config.yaml
dataset: "regions of photos with short descriptions (Visual Genome)"
cond_dim: 192
text_encoder_layers: 10
text_encoder_head_dim: 32
text_encoder_experts_per_token: 2
text_encoder_shared_expert: false
norm: "layernorm_no_bias"
qk_norm: false
inner_norm: false
moe_every: 1
layers: 6
optimizer: "adamw"
lr_schedule: "cosine"
final_lr_fraction: 0.01
Rows from block 2 of the denoiser of a small text-conditioned image flow-matching model, named by matrix and row number. Rows with one number within an expert belong to one neuron, the router's apart. Each number is 128 + 32 x the weight over its row's rms, rounded and kept within 0 to 255. All counts start at 0.
Before each expert's rows are labels from the 100 images, of 14976 (inputs lightly noised), where the router gives the expert most weight on average: "responds to" is what is common among them. Only what is clearly more common there than usual is listed. The data: regions of photos with short descriptions (Visual Genome).
# router: slot weights (model.blocks.2.mlp.router.weight, 16x160), inputs 0-79
# up: expert up (model.blocks.2.mlp.up, 8x160x160), inputs 0-79
# down: expert down (model.blocks.2.mlp.down, 8x160x160, transposed), outputs 0-79

# expert 0
responds to: text has "red"
router.0 [ 77 126 106 177 117  79 110  70  88 103 133 209 116  67 160  96 113  77 154 176 106  88  38 133 114 137 178 134 109 163 107 160 172 162 140 197 151 107 110 112 105 112  91  92 162 104  73 122 129 121 158 130 167 122 122 126  71 141 141 128 127 120 159 120 106 121 123 169 167 124 111 122 187 163  52 164 118 113 157 111]
router.1 [180 152 162 148 132 159 101 195 167  79 142 135  99 164  93 137  54 146 145  88 115 147 163 130 177 171 105  85  96  79 167 122  52 102 155 133 164 108 149 157 160 106 178 156  93  68 130 132 111 121  86 114 145 150 125 181 210 155 180 124 169 108 110 140 155 148  42 162  98 105 188  96 152 103 137 153 106 147 106 177]
up.0 [ 63  84 118 138 113  78 111  93  99  99 142 160 110  93  91 100 183  72 105 114 102  80 109 118 116 156 153 154 180 149  98 157 188 188  93 134  93 161  84  31 118 162 148  80 144 115 129 114 138  87 124 116 137  88 112 124 119 107  71 120 107 136 140 134 121 117 137 150 156 122  89 137 158 184 103  49 115 131 173  97]
down.0 [170 173 181 124 125 151 136 157 148  64 124 101  99 179 121 146 102 126 131 112 124 144 171 108 143 123 112  82  99 126 140 146  66 133 158 106 164 110 162 165 134  41 191 186  94 107 141 155 141  86 176 137 177 135 109 130 160 128 174 133 169 141 116 151 179 168  98 140 129 117 148 183 105 123 163 150  84 172 105 143]
up.1 [147 111 124  98  63  86 104  72  91 146  89  80 127 132 152 126 169 135 100 147 180 155 132 132 153 135 158 154 127 139  94 114 164 129 158  97 120 184 134 112 165  51 148 106 123  87 187 186 146 113  98  96  83  90  80 111  62 115 107  50  95 102 132 112 124  94 145 122 173 153 110 129 108 139 105 123 158 118 133 106]
down.1 [ 62  47 120 107 149 162 143 121 155 170 116 172 116 112  66 142 137  81 170 163  85 126 129  32 107  93 165 121 143 170 114 139 104 131 136 115  99 159  81 129  77 212 128  92 138 112 109 143 164 136  81 174 136 127 145 137 164 146 124 116 141 132 108 122 105 165 137 113 171 116 157 168 171 140 131 158 105 147 144 104]
up.2 [125 105 123  56 117 123 153 158 191 126  48 145 115 146 142 118 125 135 154  97 109 167 109 132 189 121 108 131 145 205 121 196 154 165 152 137 160 156 139  96 162 186 170 129 107 141 163  97 147  89 105 120 165  79 112 112 123 127 146 132  99  92 165 109 193 116 135 158  57  81 124  69 147 136 131 169 129 132 129 186]
down.2 [136 185  92 169 119 122 106 148  70 101 174 180   8  92 147 151 142 159 114 117 126 116 179 122  87 112 115 123  92  92  71 135 150 122 138 153 123 118 128 147 143 126 146  94 120 142  96 130 103 173  70 149  82 132  84 119 154 108 114 142 167 163 124 137 108 113 117 106 138  91 138 134 145 117 111 131 195 170 120 146]
up.3 [118 109 143 182 122 100 131  95 144 102  70 120 151 108 114  70 147 127 106 116 202 121 154 145 103  72 163 117 106 136 100 131 176 136 168 108  66  89 106  90 115 104  85  94 176 107 149 127 149 100 115 154  94 139 161 145  52  98 144 133 116 144 139  72 108 155 208 138 137  92  76  78 120 116 131 171  68 105 112 166]
down.3 [129 170  87 122  98 143 144 105 130 178 161  93 184 104  92 153 125 100 155 139  66 133  82 107 101 128 144 121 157 218 165 131 161 138  81  93 148 133 171 113 122 181 102 144 107 135 144 146 101 134 149 134 113 122 158  96  90 121 115  82 143 106 115 148  99  50 113 124 133 138 133 161 174  75 129  81 179 186 188  97]
up.4 [131 171 185 145 163  66 122 133 126  85 147 135 133 138 131 103 116 159 134 127  77 129 130 102 157 128 163 196 190 160 118 118 120 145 157 122 157 119 180 104 118 151 114  52 181 119 120 111 122 185 149 171  67 132 157 150 183 156 136 146 119 129 147 112 112 166  39 152 214  54 157  91 172 182  83 140 181 122 131 122]
down.4 [126 148  57 145 157  72 151  86 141 174 183 110 126 108 137 115 155 104 132 131 138  86 156 181 151 159 162 209  84 150  94 174 112  76 135  94 102 119 138 162 130 114  94 162 118  74 141 119 100 117 162  85 141 132 115 156 140 111 173 101  89  99 129 122 154 136 105 144 116 226 105 130 119  82 191 115 119  95 117 136]
up.5 [135  95 118  88 187  97 125 105 145 123 127 137 131  92 139 109 119 150  93  86 147 125 144  44 180 133  83  92 140 115  98 133 152 119  91  93 127 201 135 138  38 140 138 105 181  92 130 173 158 154 125  75 187 130 138 105 100  68 119  82 125 173 108 164 145 148 182  80 124 195  71 131  68 166 185  86 154 155 112 110]
down.5 [142 145 168 136 123 160 132  99 136 158 144 115 107 182 142 128 160 156 142 152 107 149  35 132 150 137 164 111  79 141 158  92 126 131 134 185 139  97 180 131 161 126 148 152 119 103 121 106 156  57 157 183  94 113 147 182 115 102 142 156 127 118 205  85  91 123 129 132 102 110 167 139 125 123  73 124 177 134 214 177]
up.6 [112  84  84 103 159 100 109  92  85 106 101 119  64 115 133 130 167 123  86 131 198  90 129 131 143 129 122 101 157  87 103 133 156 125  87 121 100 123 109  94 121  88  89 117 147 131 135 189 168 143 131 121 164 108 161 151  76  92  99  78 119 158 169 132 130  79 146  90 131 135  98 122 118 166 121 115 145 208 140 111]
down.6 [121 163 133 131 193 165 107 108 160 109  85 123  99 218 109 156 118 155 124  83 116 129 113 172 145 145 119 163  99 136 239 165 141 146  71 138 139 122 129 130 116  48 112 132 119 146 133 173 185 103 111 153 171 150 217 147  92 159 167 123 165 150 131  97 130 130  87 128 124 128 153 170  95 121 120 107 162 128 117 123]
up.7 [152 128  54 124 140 136  93 119 107 116 174 121 124   5 159 153 163 121  84 213 159 159 160 152 138 166 123  94 120  97 108  93 122 162  96 134 123 164 180 112 134 153 161 107 144 203 132 120 128 160 122  95 145 113 122 125 169 118 112 120 100 131 118 108 111 119 132 138 111 118 137 134 157 145 100  96 195 124 157 111]
down.7 [ 80  88  89 129 141 170 127 114  56 162 131 199 130  58 119  96 121 111 114 185 162  84  85 108  64 100 162 122 154  73  85 114 172 150  69 141 127 140 175 108 182 179  96 129 173 129 101 122 141 117 134 153 124 127 150 120 121  96 118 102 112 115 164 106  71 145 134  88 132 132  98  79 168 135 101 126 137 126 192 129]
up.8 [120 124 134 159 128 131 168 137  91 109 195 133  99  68 127 126  96 147  42 222 115 165 120 145 122 102 109 158  94  57 147  86 136 119  85 164 170 142 176  83 149 110 151 118 130 142 150 150 162 166 104 109 160 120 130 101 161 111 105  65  94 116 148 128 114 146  67 143 151  88 156 123 188 138  49 146 153 160 155 138]
down.8 [ 93 115  90 151 116 141 156  79  87 145 143 156   0 147 118 191 174 142  85 189 142 134  93 133  90 128 124 117 118 149 118 138 170 155 110 134 101 113 121 118 138 165 119 105 103 105  90 134 205 132 132 147 108 153 119 130 155  94 102  83 124 161 124  94  78 140 123 118 114 118 126 175 142 154 114 135 148 142 151 112]
up.9 [133  84  86 144 121 103 155  85 102 147 164 148 127  89 108 135 135 103 106 147 112 140 108  72 182 116 135 181 160 157 154 126 132 143  80 123 160 164 134 141  72 137 143 116 166 188 114 203 146 120 147 132 207 163  97  93 100 113 137  90 110 138 163  83 131  87 169 103 107 157 102 130 140 104 118 146 214 144 175 114]
down.9 [179 143 133 149 162 177 129 117 155 124 120 104   0 170 199 135 153 145 146 162 148 124  95 158 110 162 105 121 104 129 128  87 116 107 104 121 171 164 157 146 127 114 143 149  77 159 103  98 165 117 165 167 152 137 104 147 109 116 111 175 132 124 200  92 102 130 142 106 114 116 144 126 118  71 132  98 139  87 142 185]
up.10 [110 150 165 113 124 119  88 136 104  98  63 170 109 102 166  60 157 160 101 144  43 145 102 105 146 148 144  71 126 178 107 109 103 143 110 164 135 184 130 131 143 151 113  54 122 122 147 116 153 138 120  81 124 101 186 116 100 121 112 101 164  74 158 166 149 134 136 127 159 150  74 138  86 158 142  92  94 150 117  99]
down.10 [144 145  91 171  95 168 146 111 140 170 146 144  91  84 157 168 152 113 124 124 208  95 117 163 154 135 137 171 102 115 102  84 212  83 133 138 124 114 141 137 144 166 131 106  76 121 158 107  88 156 147 179  83 127  74 181 104 152 107 203  71 153 142  97 106 101 158 114 143 162  88  29 172 156 151 115 178 157 181 140]
up.11 [154 163 122 171 140 122 102 167 147  96  87 130 117 114 136 150 164 163 176  78 111 138 143 119 152 145 162  86 102  98 115 110 110 111 162 122 121 112 147 167 114 108 165 105 166 216  73 108 144 128 164  95  98 125 106 147 141 194 153 121  72 120 184 138 173 111  83 182 113  98 126 170 161 104 165 129 169 122  97 121]
down.11 [172 124  97 147 133 113 124 117  78 120 149 124   7  98 169 200 158 106 122 156 179 130 103 169 153 119 141 201 110 102 124 101 132 123 117 140 143  78 116 115 140 175 100  85 130 139  98 155 177 195 114  96 107 106  81 125 141 148 107 139 127 135 179 109  98 121 140 139 128 198 111 101 113 124 110 173 143 125  76 133]
up.12 [ 81  80 123 152 106 114 167 133 132 129 128 174 100 110 132 106 142  89 102 134 126 110 116 133 105 142 114 106 136 114  91 149 160 202 141 115 138 172  91  79 115 150 153 136 121 189 148  62 135  75 143  68 157  95 102 154 104 140 120 125 120 135 136 148 177 151 118 161  92 162 101 127 127 169 146  66 141 143 185 176]
down.12 [155 170 162 116 170 166  98 164 127 113 126 100 125 146 168 152 107 155 148  85 139 218 141 120 209 148 143  80 152 105 163  88  80 117 105 131 144 150 153 156 142  84  87 122 135  64 107 174 147  97 104 210 104 135 120 140 185 100 150 173 143 105 146  91 118 161 170  94 123 112 149 142 102  97 168 154 153 148  75 126]

# expert 4
responds to: text has "sky"; text has "blue"
router.8 [ 88 174 145 122 112 110 139 117  86 159  85 175 120 101  50 110 123  71  91 116 116 156 121 144 149  74 156  72 112 135 143 130 153  90 154 111 120 126  46 104 139 114  99 149 134  40  94 136 129 130  68 105  68 127 126 124 157 121 164 156 117 148 131 140 149 106 112 162 125 147  32  89 158 150 168 147 125 188 182 135]
router.9 [135  80 196  81 162 106 143  63 181 114 170 132 103 125 153 130  62 137  99  84  98 162  92  78 130 135 130 154 132 138 144 143 177 164 143  84 169 201 167 101 129 116  93 146 140 188 155 111 124 161 176 160 162 118 125 137 112 135 123 118 153 132 106  89 130 116 128 106 139 162 101 151  91 117 103 129 133 143  43  99]
up.0 [159 157 121 175 224 166 150 118 168 138 121 185 126 115 164 119 117 138  57 163 155 139  87 124 129  92 155 114  90 158 126  98  84 126 138 127 150  92 129 191  69 107 157  94 131 143  77  31 129 106 145 111 105 188 109 129 102 134 159 203 149 169 120 103 138 103 176 152  89 162 130 105 123 152 122 111 174 130 137 124]
down.0 [127 160 134 101 150  97 124 144  86 126 146 166  27 154 120 102 120 162 156 158 116 147 147 133 122  91 155 128 111 147 114 127 201 114 119 116 100 162 110 141 168  71 138 100 170  79 157 142 172  90 155 141 105 153 200 133 120 105 145  82 149 164 195 133 111 193 112  94 125  79 147 124  98 144  94 142  90  76 105 136]
up.1 [138 115 206 159 126 121  83  99 154 152 156 167 113 140 145 132 170 120  90 130 105 171 130 126  91 124 138 174 119 103 151 118 100 152 143 151 128 186 152 121 146  99 112  75 103 147 133 117 134 130 112 125  88  78  83 141 144 172 129 135  77 117 147  97 155  94 119 109 185  77 163 107 163 118 117 176 117 127  85  75]
down.1 [157 133 168 153 137 124 121  88 150 203 119 134   3 130 128 136 145 163 106 119 139 113  97 107 114 113 174  95 150 100  64  66  95  80 146 113 124 149  96 127 116 104 119  96 146 129  97 138 156 184 144 112  48 142 131 154 172 117 129 161 102  93 161 106  79 119 103 104 119 110 129 149 102 109  82 145 154 134  69 125]
up.2 [132 172 102 150 117 170  87 116 101 140 108 110  94 125  86 104 143 115 117 145  99 176 129 141 116  84 120  77 108 171 115 140 121 124 153 137  89  99  94 124 126 183 187 165 150 105 132 149 147 154 108 131 112 153 171 141 170 103 151 152 130 131 155 138  89 146 134 137 111 122  70 103 156 139 135 125 185 172 232 139]
down.2 [103 101 151 101 156 110 127 107 156  78 192 145 197  87 187 110 110 173 139 128 128  90 150  98 130 148 128 129 102 101 144 157 121 202  83 146 161 166 195 131  95 109  72 134 105 152 136 136 112 180 111 160 178 141  95  92 125 178  85 101 155 109 114 118 147 130 134 175 176 122 142 147 139 159 116  94 133  87  87 134]
up.3 [191 133 133  69 221 140 126 123 159 125 138  98 106  58 153  92 129 175  88 100  63 123 128  83 173 175 161 133 156 119  86 123  64 126  89  84  99 129 169 137  93  61 101  48 185 116 122 114 137 170 153  97 113 116 124 124 183 113 131 139 101 159 144 125 100 150 111  99 130  93 131 143 126 100 136 131 187 114 112 117]
down.3 [125 132  88 224  97 183 168 121  86 150  79 174 101 174  99 159 139  90 129 153 119 118 103 122 103  74 127 124 115 147 155 184 146 128 197 154 151 103 101 114 140 201 148 143 125 133 182 117 117 133 121  95 131 148 132 163 100 131 184  95  84  88  39  93 172  87 147 110 141 165 124 150 130 156 139 158 144 123  36 176]
up.4 [167 165  66 129 207 175 141 154 138 101 123  92  91  70 172 100  81 171 120 143 114  81 108 183 151  87 128  93  90 104 103 102 173 146 152 160 159 139 142 148  91  93  71 129 171 149  98  82 128 148 163 107 173 147 165 147 163 177 121 156 141 157 176 118 171 135 107 176 120  57 129  84 137 122 114 161 158 150 115 166]
down.4 [102 120 137 117 181 133 111 126  92 107 157 119   0 129 185 136 130 119 105  94 126 126 117 116 114 171 136 109 178 117 123 115 105  91 102 116 123 111 116 170  71 127 120 140 128 138  81 115 217 121 113 151 150 149 121 148 152 149 134 201 132 133 221 158 160 142 155 122 154  98 178 141  87 160 128 140 172  98 139 105]
up.5 [ 78 124 122 108 128 110 162 146 153 102 109  67 125  89 109 120 102 135 173 119 175 126 119 183 150 159 120 112 105  65 128 139 208 155  92 102 100 178 155 141  78 130 137  93 142 134  91 143 152 113  80 130 226 173  96 140  99  70  92 112 165 154 124 158 135 196  57 126 117 215 103 141 132 157 173  87 133 156 155  96]
down.5 [140 151 133 105 163  83 150 125  84 129 125 136   0 162 142 143 149 127 109 152 121 121 136 126 141  81 164 155 137 131  86 130  88  54 119 142 132 133  76 131 106 109 126 124 152 118  84  99 224 127 141 144  55 104 171 138 117 147 111 132 112 142 163 124 106 118 113 139 121 118 157  96 137 177 143 167 138 119 119  94]
up.6 [129 135  85 121 151 111 164  99 142 138 131 102  66 130 127  94  74 124 170 148 155  88  61 135 141 115 128  84  84 146 158 129 160 168 144 118 154 164  92 147  97 142 106 162  96 170 124 210 116 147 171 136 190 146 161 168  66 123 125 114 167 147 147 101 126 108 122 123 136 160  83 113 176 168 111 141 189 143 143 126]
down.6 [170 128 116 101 153 114 100 106  82 112 145 112   0 132 152 113 175 147  91 110 152 175 126 123 121 121 129 129 138  87 141 146 143 157  94  97 115 113  95 115  99 154 111 150 125 132 131 117 181 123  93 158 114 129 125 127 108 159 131  75 158 151 214 128 159 113 125 130 118 116 118 138 103 155 125 126 105 145 134 101]
up.7 [143 100 134 142 145 137  97 135 163 137 146 178 144 106 156  94 182 125  62 143 131 175 123 139 100 214 134 104 141 115 174 144 139 172 124 115 122 129 147 158  69 110 130 141  90 125 129 122 148 104  81  18  96 125 121 142  94  62 211  43 152 153 116 146  93  87 127 170  63 168 153 118 122  88 130 144  68 144 141 122]
down.7 [185 186 117  87 123 118 122 128 122  92 128  92  62 166  93 156 117 117 183 105  73 114 135 103 157 112 115 123 131  90 130 114 135 100 110 152 120 112 132 155 143 145 158 119 142 116 106 115 118 132 138 208 137 130 129 118 116 136 106 125  86 157 169 109 141 171  97 129 175  95  98 169 111 176 140 129 149  84  95  91]
up.8 [203 106 176 185 127 190 105 106 155 204  80 172 116 136 143 137 140 126  70 163 128 166 129  95  82 159 178 191 116  85 131  92 122 135 128 122 133 141 145 138 126 114 101 117 107 112  99  75 143  92 126 143 114 117 118 142 176 126 165 149  71 149 184 105 150  73 126 184 107 119 113 122 153  70 103 106 164 160 125 182]
down.8 [ 94 178 146 147 119  77 122 133 138 151 127 131  11 128 153 113 121 202 106 129 152 122 168 150 174 108 118 146  95  78 147 185 116 140 116  92 128 195  70 151 141 132 122  61 156 119 141  95 165 127 119 107  68 142 203 149 152 116 109 120 110 149 118 140 125 159  83 110 111 155 111  71 100 170  99  67  99 110  65 174]
up.9 [130 136 134 146 126 176  93 200 127  98 124  93 107 116 140 143 137  91  92 137  89  81 128 128 105 132 116 126 144  61  84  94 103 105 143 160 125 124 129 106 151 142 133 147 113 190 158  65 111 111 175  98 131  88 145 104 139 147 159 157 104 110 128 139 168 142 125  82 142  40 183 145 144  95 132 156 122 110 127 146]
down.9 [179 110 112 101 106 129 162 117 130 198 120 204 128 143 137  98 117 163 100 105 184 163  98 143 179 138 150  55 131 156 125  82  68 175 174 114 141 142 114 119 115  98 148 132 111 130 123 132 137 132 101 126  81 132 158 145 123 146 106  90 152 102  86 102 152  99 134 129  75 158  72 119 105 145 164 181  92 100 166 170]
up.10 [183 128 112 113 120 159  93 167 108  92 195 178 118 130 128 139 172 199 145  90 119 134 131  84 114 137  99 112 135  73 157  80 140 174 180 105 126 158 125 133 158 114 127 118 108 154 145  89 140 171 213 125  82  45 178 144 178 130 105 164 159 136 181 102  86 121  91 101 170 108  87 133 132 120  92 136 143 110  93 137]
down.10 [116 150 108 117 149 125 126 146  83 127 140 146   0 152  96 119 130 128 138 145 136 140 160 116 140 165 122 135 154 170 102 148 138  88  98 119 117 113 125 103 116 138 149 109 103 135 131 116 135  93  94 125 137 116 170 172 169 116 138 144  90 133 144 145 166 162 135 109 143 122 144 115  94 208 106 127 110 131  80 155]
up.11 [114 127  97 160 156 127 133  97 155 111 107 141 101 154 141 126  91 163 144 149 170  83  77 130 170 107 121  75 100  93 158 130 162 158 136 154 161 148 127 194  82 126  89 182 128 171 105 151 167 135 113 130 223 165 116 141  82 136 132 118 197 159 176  81 139  99  92 163 150 126 108 119 149 122 119  97 103 158 160 129]
down.11 [155 164 103 112 162 139 119 107 116 122 123 124   0 138 129 141 134 145  72 113 134 145  97 107 134 113 138  72 114  91 131 137 126 130 114 156 131  91 100 125 106 131 131 148  97 137 127 115 200 131 130 147 138 173  97 152 151 113 130 141 142 152 166 128 158 133 126 115 132 142 121 131 111 154 141 104 117 105  90 115]
up.12 [100 166 116 135 182 115 129 126 111 117 132 175  87 121 157 141  94 148 144 180 186 127  48 127 135 125 119 137  91 148 124 161 156 141 106 162 167 119 116 185  52 109 132 123 127 177  56  97 101 154 144 116 174 190  91 140  60  87 105 141 172 196 147 114 108  86 170  86  85 209 123 104 172 142  95 128 156 127 132  99]
down.12 [149 131 122  90 155 103 135 100  89 102 175 120  23 145 103 146 135 120 106 128  67 117  99 127  99 104 126 129  94 106 106 121 160  85  90 130 128  75 154 153 145 129 157 188 110 123 109 106 178 132 156  89 103 145 142 124  85 130  88 122 136 166 207 201 130 143 159 133 135 113 122 154 128  93 141 116 112 125 132 100]

# expert 3
responds to: text has "sky"; text has "white"; text has "blue"; text has "clouds"
router.6 [144 163  93 119 192  81 115  96 129  97 165  83 142  92 136 131 118 133  85 141 136  83 115 144 147 115 163 101 112 137  35 105 174  98  86 134 116 110 144 153  40 103  75  63 151  84  42 134 117 141 159 106 127 146 126 119 165 127 126 119 110 194 130 129  66 162  97 139 136  87 148 132 127 139 156 164 106 182  98 159]
router.7 [128  83 177 122 155 213 107 183 134 123 108 135 142 106 125  74 135 191  79  78 114 104 188  96 114 136  75  38 112 115 139 154 139 135 135 128 124 173 135 130 120  93 123 115 129 127 140 115 145 139  74  66 152 148  84 119 134 119 138 109 140 180 165 172 152 160 175 184  71 109 107 117  42  96 196  60 109 180 116 167]
up.0 [170 159 174 141 142 153 148 106 109 147 178 137 115 110 100 148 102 101 103 135 166 131  85  75  94 167 126 150 100 173 193 142 101 151 145 135 167 178 173 138 157 124 127 101 106 182 167  83 133 135 104 128 100 110 118 142 170 139  86 172 107  95 137  91 131 110 120 115 212 148 117 107 148 120 159 126 145 154  89  80]
down.0 [187  76  93 169 148 121  88 156  76 132 183 174 208 123 118  76  77 141 105 109 103 150 125  74 145 153 127 129 105 128 162 140 119 122 121 132  89 172 142 137  71 145 167 147 127 103 141 116 177 104 121 171 189 151  85 101 117 120 175 105 120 120  46 181 164 113 135 180  98 124  89 148 192 175 156 153  74  71 126 130]
up.1 [ 75 125 154 122 170 104 105 126 125  98 155 161 147 153 169 128  74 149  98 137 179 149  49 101  94 195 119 149  75 153 150 164 160 156  77 144 152 118 123 174  88 101 128 130 143 207 124  86 140 105 120 131 192 157 136 128  83 129 143 127 201 155 196 150 110 115 103 118  90 173 104 116 152 159  88 151 129 159  92  80]
down.1 [121 148  79  97 179  97 114 103 104 128  89 107 112 111 107  95 118 180  79 144  77 118 150 159 159 103 175 151 139 103 120 148 152 137  85 136 154 160 170 160 146  99 101 145 181  99 195 146 169 116 146 103 150 178 115 144 104  59 121 165 137 168 172 141  97 140 116  79 117 109 136  65  69  99  84 110 100 121  89  99]
up.2 [178 103 149  70 153  81 150 152 177  91 155  79 121  97 122 128  52  62 139 120 116 193 118 114 120 141 156 154 133 167 145 127 122 154  88  92 136 112 147 163  77 130 113  76 116 112 102 129 159  43 116 115 129 171 111 162 123 128  82 163 199 182 156 125 125 112 173 121 136 136 150  99 164 144 148 108 149 190 194 147]
down.2 [ 95  87 119 242  97 143 125 145 131 136 172 125  44  94  83 115 108 120 138 112  82  55  81 108 143 101  99 114 134 112 115 136 110 121 158 153  92 112 144 116 136 130 137 113 141 143 197 127 210 167  95  89 151 111 151 114 152 120 107  68  83  51  91 132 112 139 167 113 124 172 130 151 153 118 128 148 126 109 137 141]
up.3 [ 89 131  88 156 136 136 119 128 117 159 117 140  83 140 120  89  74 114 156 190 115 147  98 153 134 122 151 111  68 166 149 141 177 180 168 168 151 137 113  99 107 152 117 145 195 146 137 112 165 109 127 113 145 121 113 178  87 133 149 130 168 111 147 101 169  62  71 115 146 150 108 126 182 119  99 132 147 160 183 128]
down.3 [ 66 116 100 151  60 137  94  98 120 120 160 110   0 124  94 130 121 139 108 170 124 119 145 148 122 160 123 141 165 155 175 125 172 116  69 126 115 129  87 144  94  95 126 171 180 141 133 122 231 162 182 117 152 148 138 116 143  98 136 114  87 132 141 123 155 132 104 152 121 175 134  93 160 110 141 145 105  94 109 112]
up.4 [136 130 128 144  62 142 190 122 123 162 123 154 101  99 148 142 133  93 125 125 127 104 111 169 148  76  72  30 104 104 141 118 197 151 181 128 146 151 136  94 206 149 155 194 104 108 158 240 149 141 115  91 161  83 147 136 104 163 215  54 125  97 134 132 136 122 109 107 123 148 129 134 190 116 160 114 163 156 143 113]
down.4 [116 136 102 150 120 155 132 138 119 138 149  86   0  90 148 174 109 124 138 100 133 115 131 158  99 126 115 123 104 105 121 162 116 120 146 134  90 127 117 137 117 162 159 167 159  87 131 108 182 146 136  83 125 111 134 130 134  75 145 108 111 106 134 168 198 143 111 130 101 137 147 143  91  95 143 154 128 136 147 183]
up.5 [168 130 103 133 161  64 146 132 129 120 169 140 114  80  75  77 118 148 136 182  74 182  76 172 200 136 142 160 138 203 147 107  78 122 108 125  89 126 132 148  67 177 132  80 109 136 115 101 134 126 148 138 112 164 141 174 179 109  74 144 151 139 101 144 136 116 112 126 141 134 120 135 208 134  78 134 189 121 153  88]
down.5 [178 138 123 133  97 149 101 108 128 137 100  74 128 115 183 140 155 129 116  94 124  89 178 100  87 142  76 101  73  88 104 132 183  87 192 142 172 107 168  99 180 122 142 123 132 146 181 160  79 126 112  66 128 105 102 116 121  93 175 107  70  61 115 132 171  61 201 146  95 179 127 147 102  92 162 139  62 208 100 160]
up.6 [128 111 129 173 159 101 122 180 150 121 117 161  94 196 140  58 106 103 169  99 147 136  98 169 102 156 108 159 120 146 158 166 138 154 118 116 135 130 169 125  81 129 124 139 116 153 119  90 115  73 109  90 195 154 125 154 114 153  80 133 152 131 107 175 128  84 164 118 110 163 155 133 157 181  78 125 141 145  86  89]
down.6 [ 89 105  70 117 147 138 108 144 168 116  92 139   0 149 160 124 140 175  97 120 167 118 131 133 154 128 130 161 118 128 115  84 168 123 136 173  91 105 150 139 168  63 114 169 132 168 172 118 251  90 126  75 178 158 123 121  80 125 153  88  91 125 172 161 137 123 135  56 111 148 137  63  94 115 156 140 110 117 131 183]
up.7 [132 114 174 197  86 149 137 101 152 174 100 122 128 102 156 112 124 103  90 106 101 125 117  62 152  95 140 154 128  37 156 177 100 159 201 136 110 127 201  85 174 141 162 146 126 104 148 134 142 110 125  97  90  64  82 143 124 171 188 109 123  80  99 140 152 131  97 153 167 121 169 148 144 108 102 135 152 115 127 143]
down.7 [165 146  88 136 154 105 143 124 161 115 124 144  18 117 140 164 104 147 101  69 186 103 153 148 153 182 108 116 112 127 185 141 151  73 148 119  77 106 131 186 148 126 142 179 118  88 141 109 242 135 174 112 153 148 148  97 155  86 153 134  90  93 142 116 147 119 177 122  82 166 113 116  84 143 174 139 109  69  81 171]
up.8 [172 102 113 146  73 189 167  97 169 161 122 140 112  91 116 115 157  97 128 147  30 123 151 150 172 147 135 184 133 102 186  93  95 113 155  72 114 176 140 106 154 182 142 120  91 155 131 127 143 107 120 144 150  92  85 117 162 184  79 118 149  99 136 119 189 126  70 176 119  72 143  97 133 118 136  63 129 116 155 157]
down.8 [101 175  76 134 137 114 109 109 151  58  89 103  38 145 121 139 134 195 154  93 155 109 136 148 134 112 132 127 146 109 146 144 190 166 116 168 105 107  87 101 132 136 143 151 198  86 192 142 184 134 132 128 126 133 198 120 120 110 146 103 124 168 140 146  94 140 121 169 126 125 125  81  74  76 158 155 106 126 121 154]
up.9 [167 125 116 145  67 145 145 129 109 136 166 109 130 102 160 150 148 106 118 145 156 120  91 154 101 141 106 163 136  66 141 114 191 116 175 110 113 129 155  94 224 130 160 108 111 141 156 169 128 131 177 109 118  73  93 106  80  97 150  95  53 107 136  90 114  97 186 219 143 156  97 155 134 108 121  99 133 103 104 200]
down.9 [ 84  59 112 123 116 148 149 141 141 126  87 196 174 130  97 118 122 148 123 141 156 143 140  97  72 103 107  66 159 111 147 179 102 191 118 108  96 170  54 112 120 150 152 152 144 212 110  84 144 153  60 107 182  76 100 125 175 187 125 135 143 127 180 116 118 114 106  59 114 105 111 119  91 177 101 123 125 130 146  95]
up.10 [176  82 114 167 127  79 100 102 128 137 153 106 146 164  88 100 211 113 183  88 139 118 138 150 114 130 158 130 163 195 101 114 108 105 120 136 144 113  71  97 167 126 149 126 161 105 140 102 148 149 161 168 104  66  53 151 111 101  97 208  86 132 152 113 106 120 115  72 153  89 147 170 131 129 138 120  99 104  96 109]
down.10 [181 127 102 166 132 153 119 150 164  70  70 174 181 114 140  89  90 167 114 147 152 151 125 125 183 105  75 141 109 132 158 114 131 173 148 141 127 153 184 146 107 118 191 125 134 168 151 153 107  95 127 186 156 159 154 141  78 143 199 119 170 144  62 101 141 155 136 153  85 157 132  80 115 178 176 121 153 173 174 146]
up.11 [148 166 130 135 106 171 123 137 123 185  65  92 125 128 130 112 155 157 123 102 118 112 109  90 156  91 132  79 106  37 131 129 154 124 219 117  79 150 163 105 220 119 181 159 117 102 157 219 175 139 123 109 139 117 124 144 144 168 191  84  74  91 125 112 173 124 111 175 138 132 132 133 121  59 130 137  97 124  88 196]
down.11 [ 99 148  99 156 130 103 100 100  97 169 151 110   0  97 136 105 121 148 100  68 132 132  99 182 144 156 122 121  83 110 134 156 164 149 116 115  81 118 140 163 115 178 164 151 148 131 166 147 187  99 136  83 139 141 143 123 125 102 157  96 115 123 183 152 155 127 107 175  81 185 139 101 144 137 130 120 140 116 133 145]
up.12 [ 89 140 161 123 109  78 134 130 156  69 188 159 148  95 112 110 113 138 121 130 111 152 153 135 115 138 113 128 157 169 129 146  79 110 132 146 145 200 121 110 188 145 120 111 155 107 146 127 129 129 174 137 114  83  96 126 146 198 124 153 147  94 134 148 152 149  42 162 105 111 166 119 181 159 135 128 154 150 127 114]
down.12 [143 107 120 216 145 137 107 130 127  80 189 188 141 183 147  94 110 203 131 132 137 131  99 138 150 145 178 154 150 132 147 144  86 168 192 108 117 135 140 145 120 189 131 122 108 164 147 149 155 130 114 151 115 123 128 106 102 115 142  98  66 151  93  99 125 120 138 155 131 133 105 156 109 156 142  97 172 116 162 123]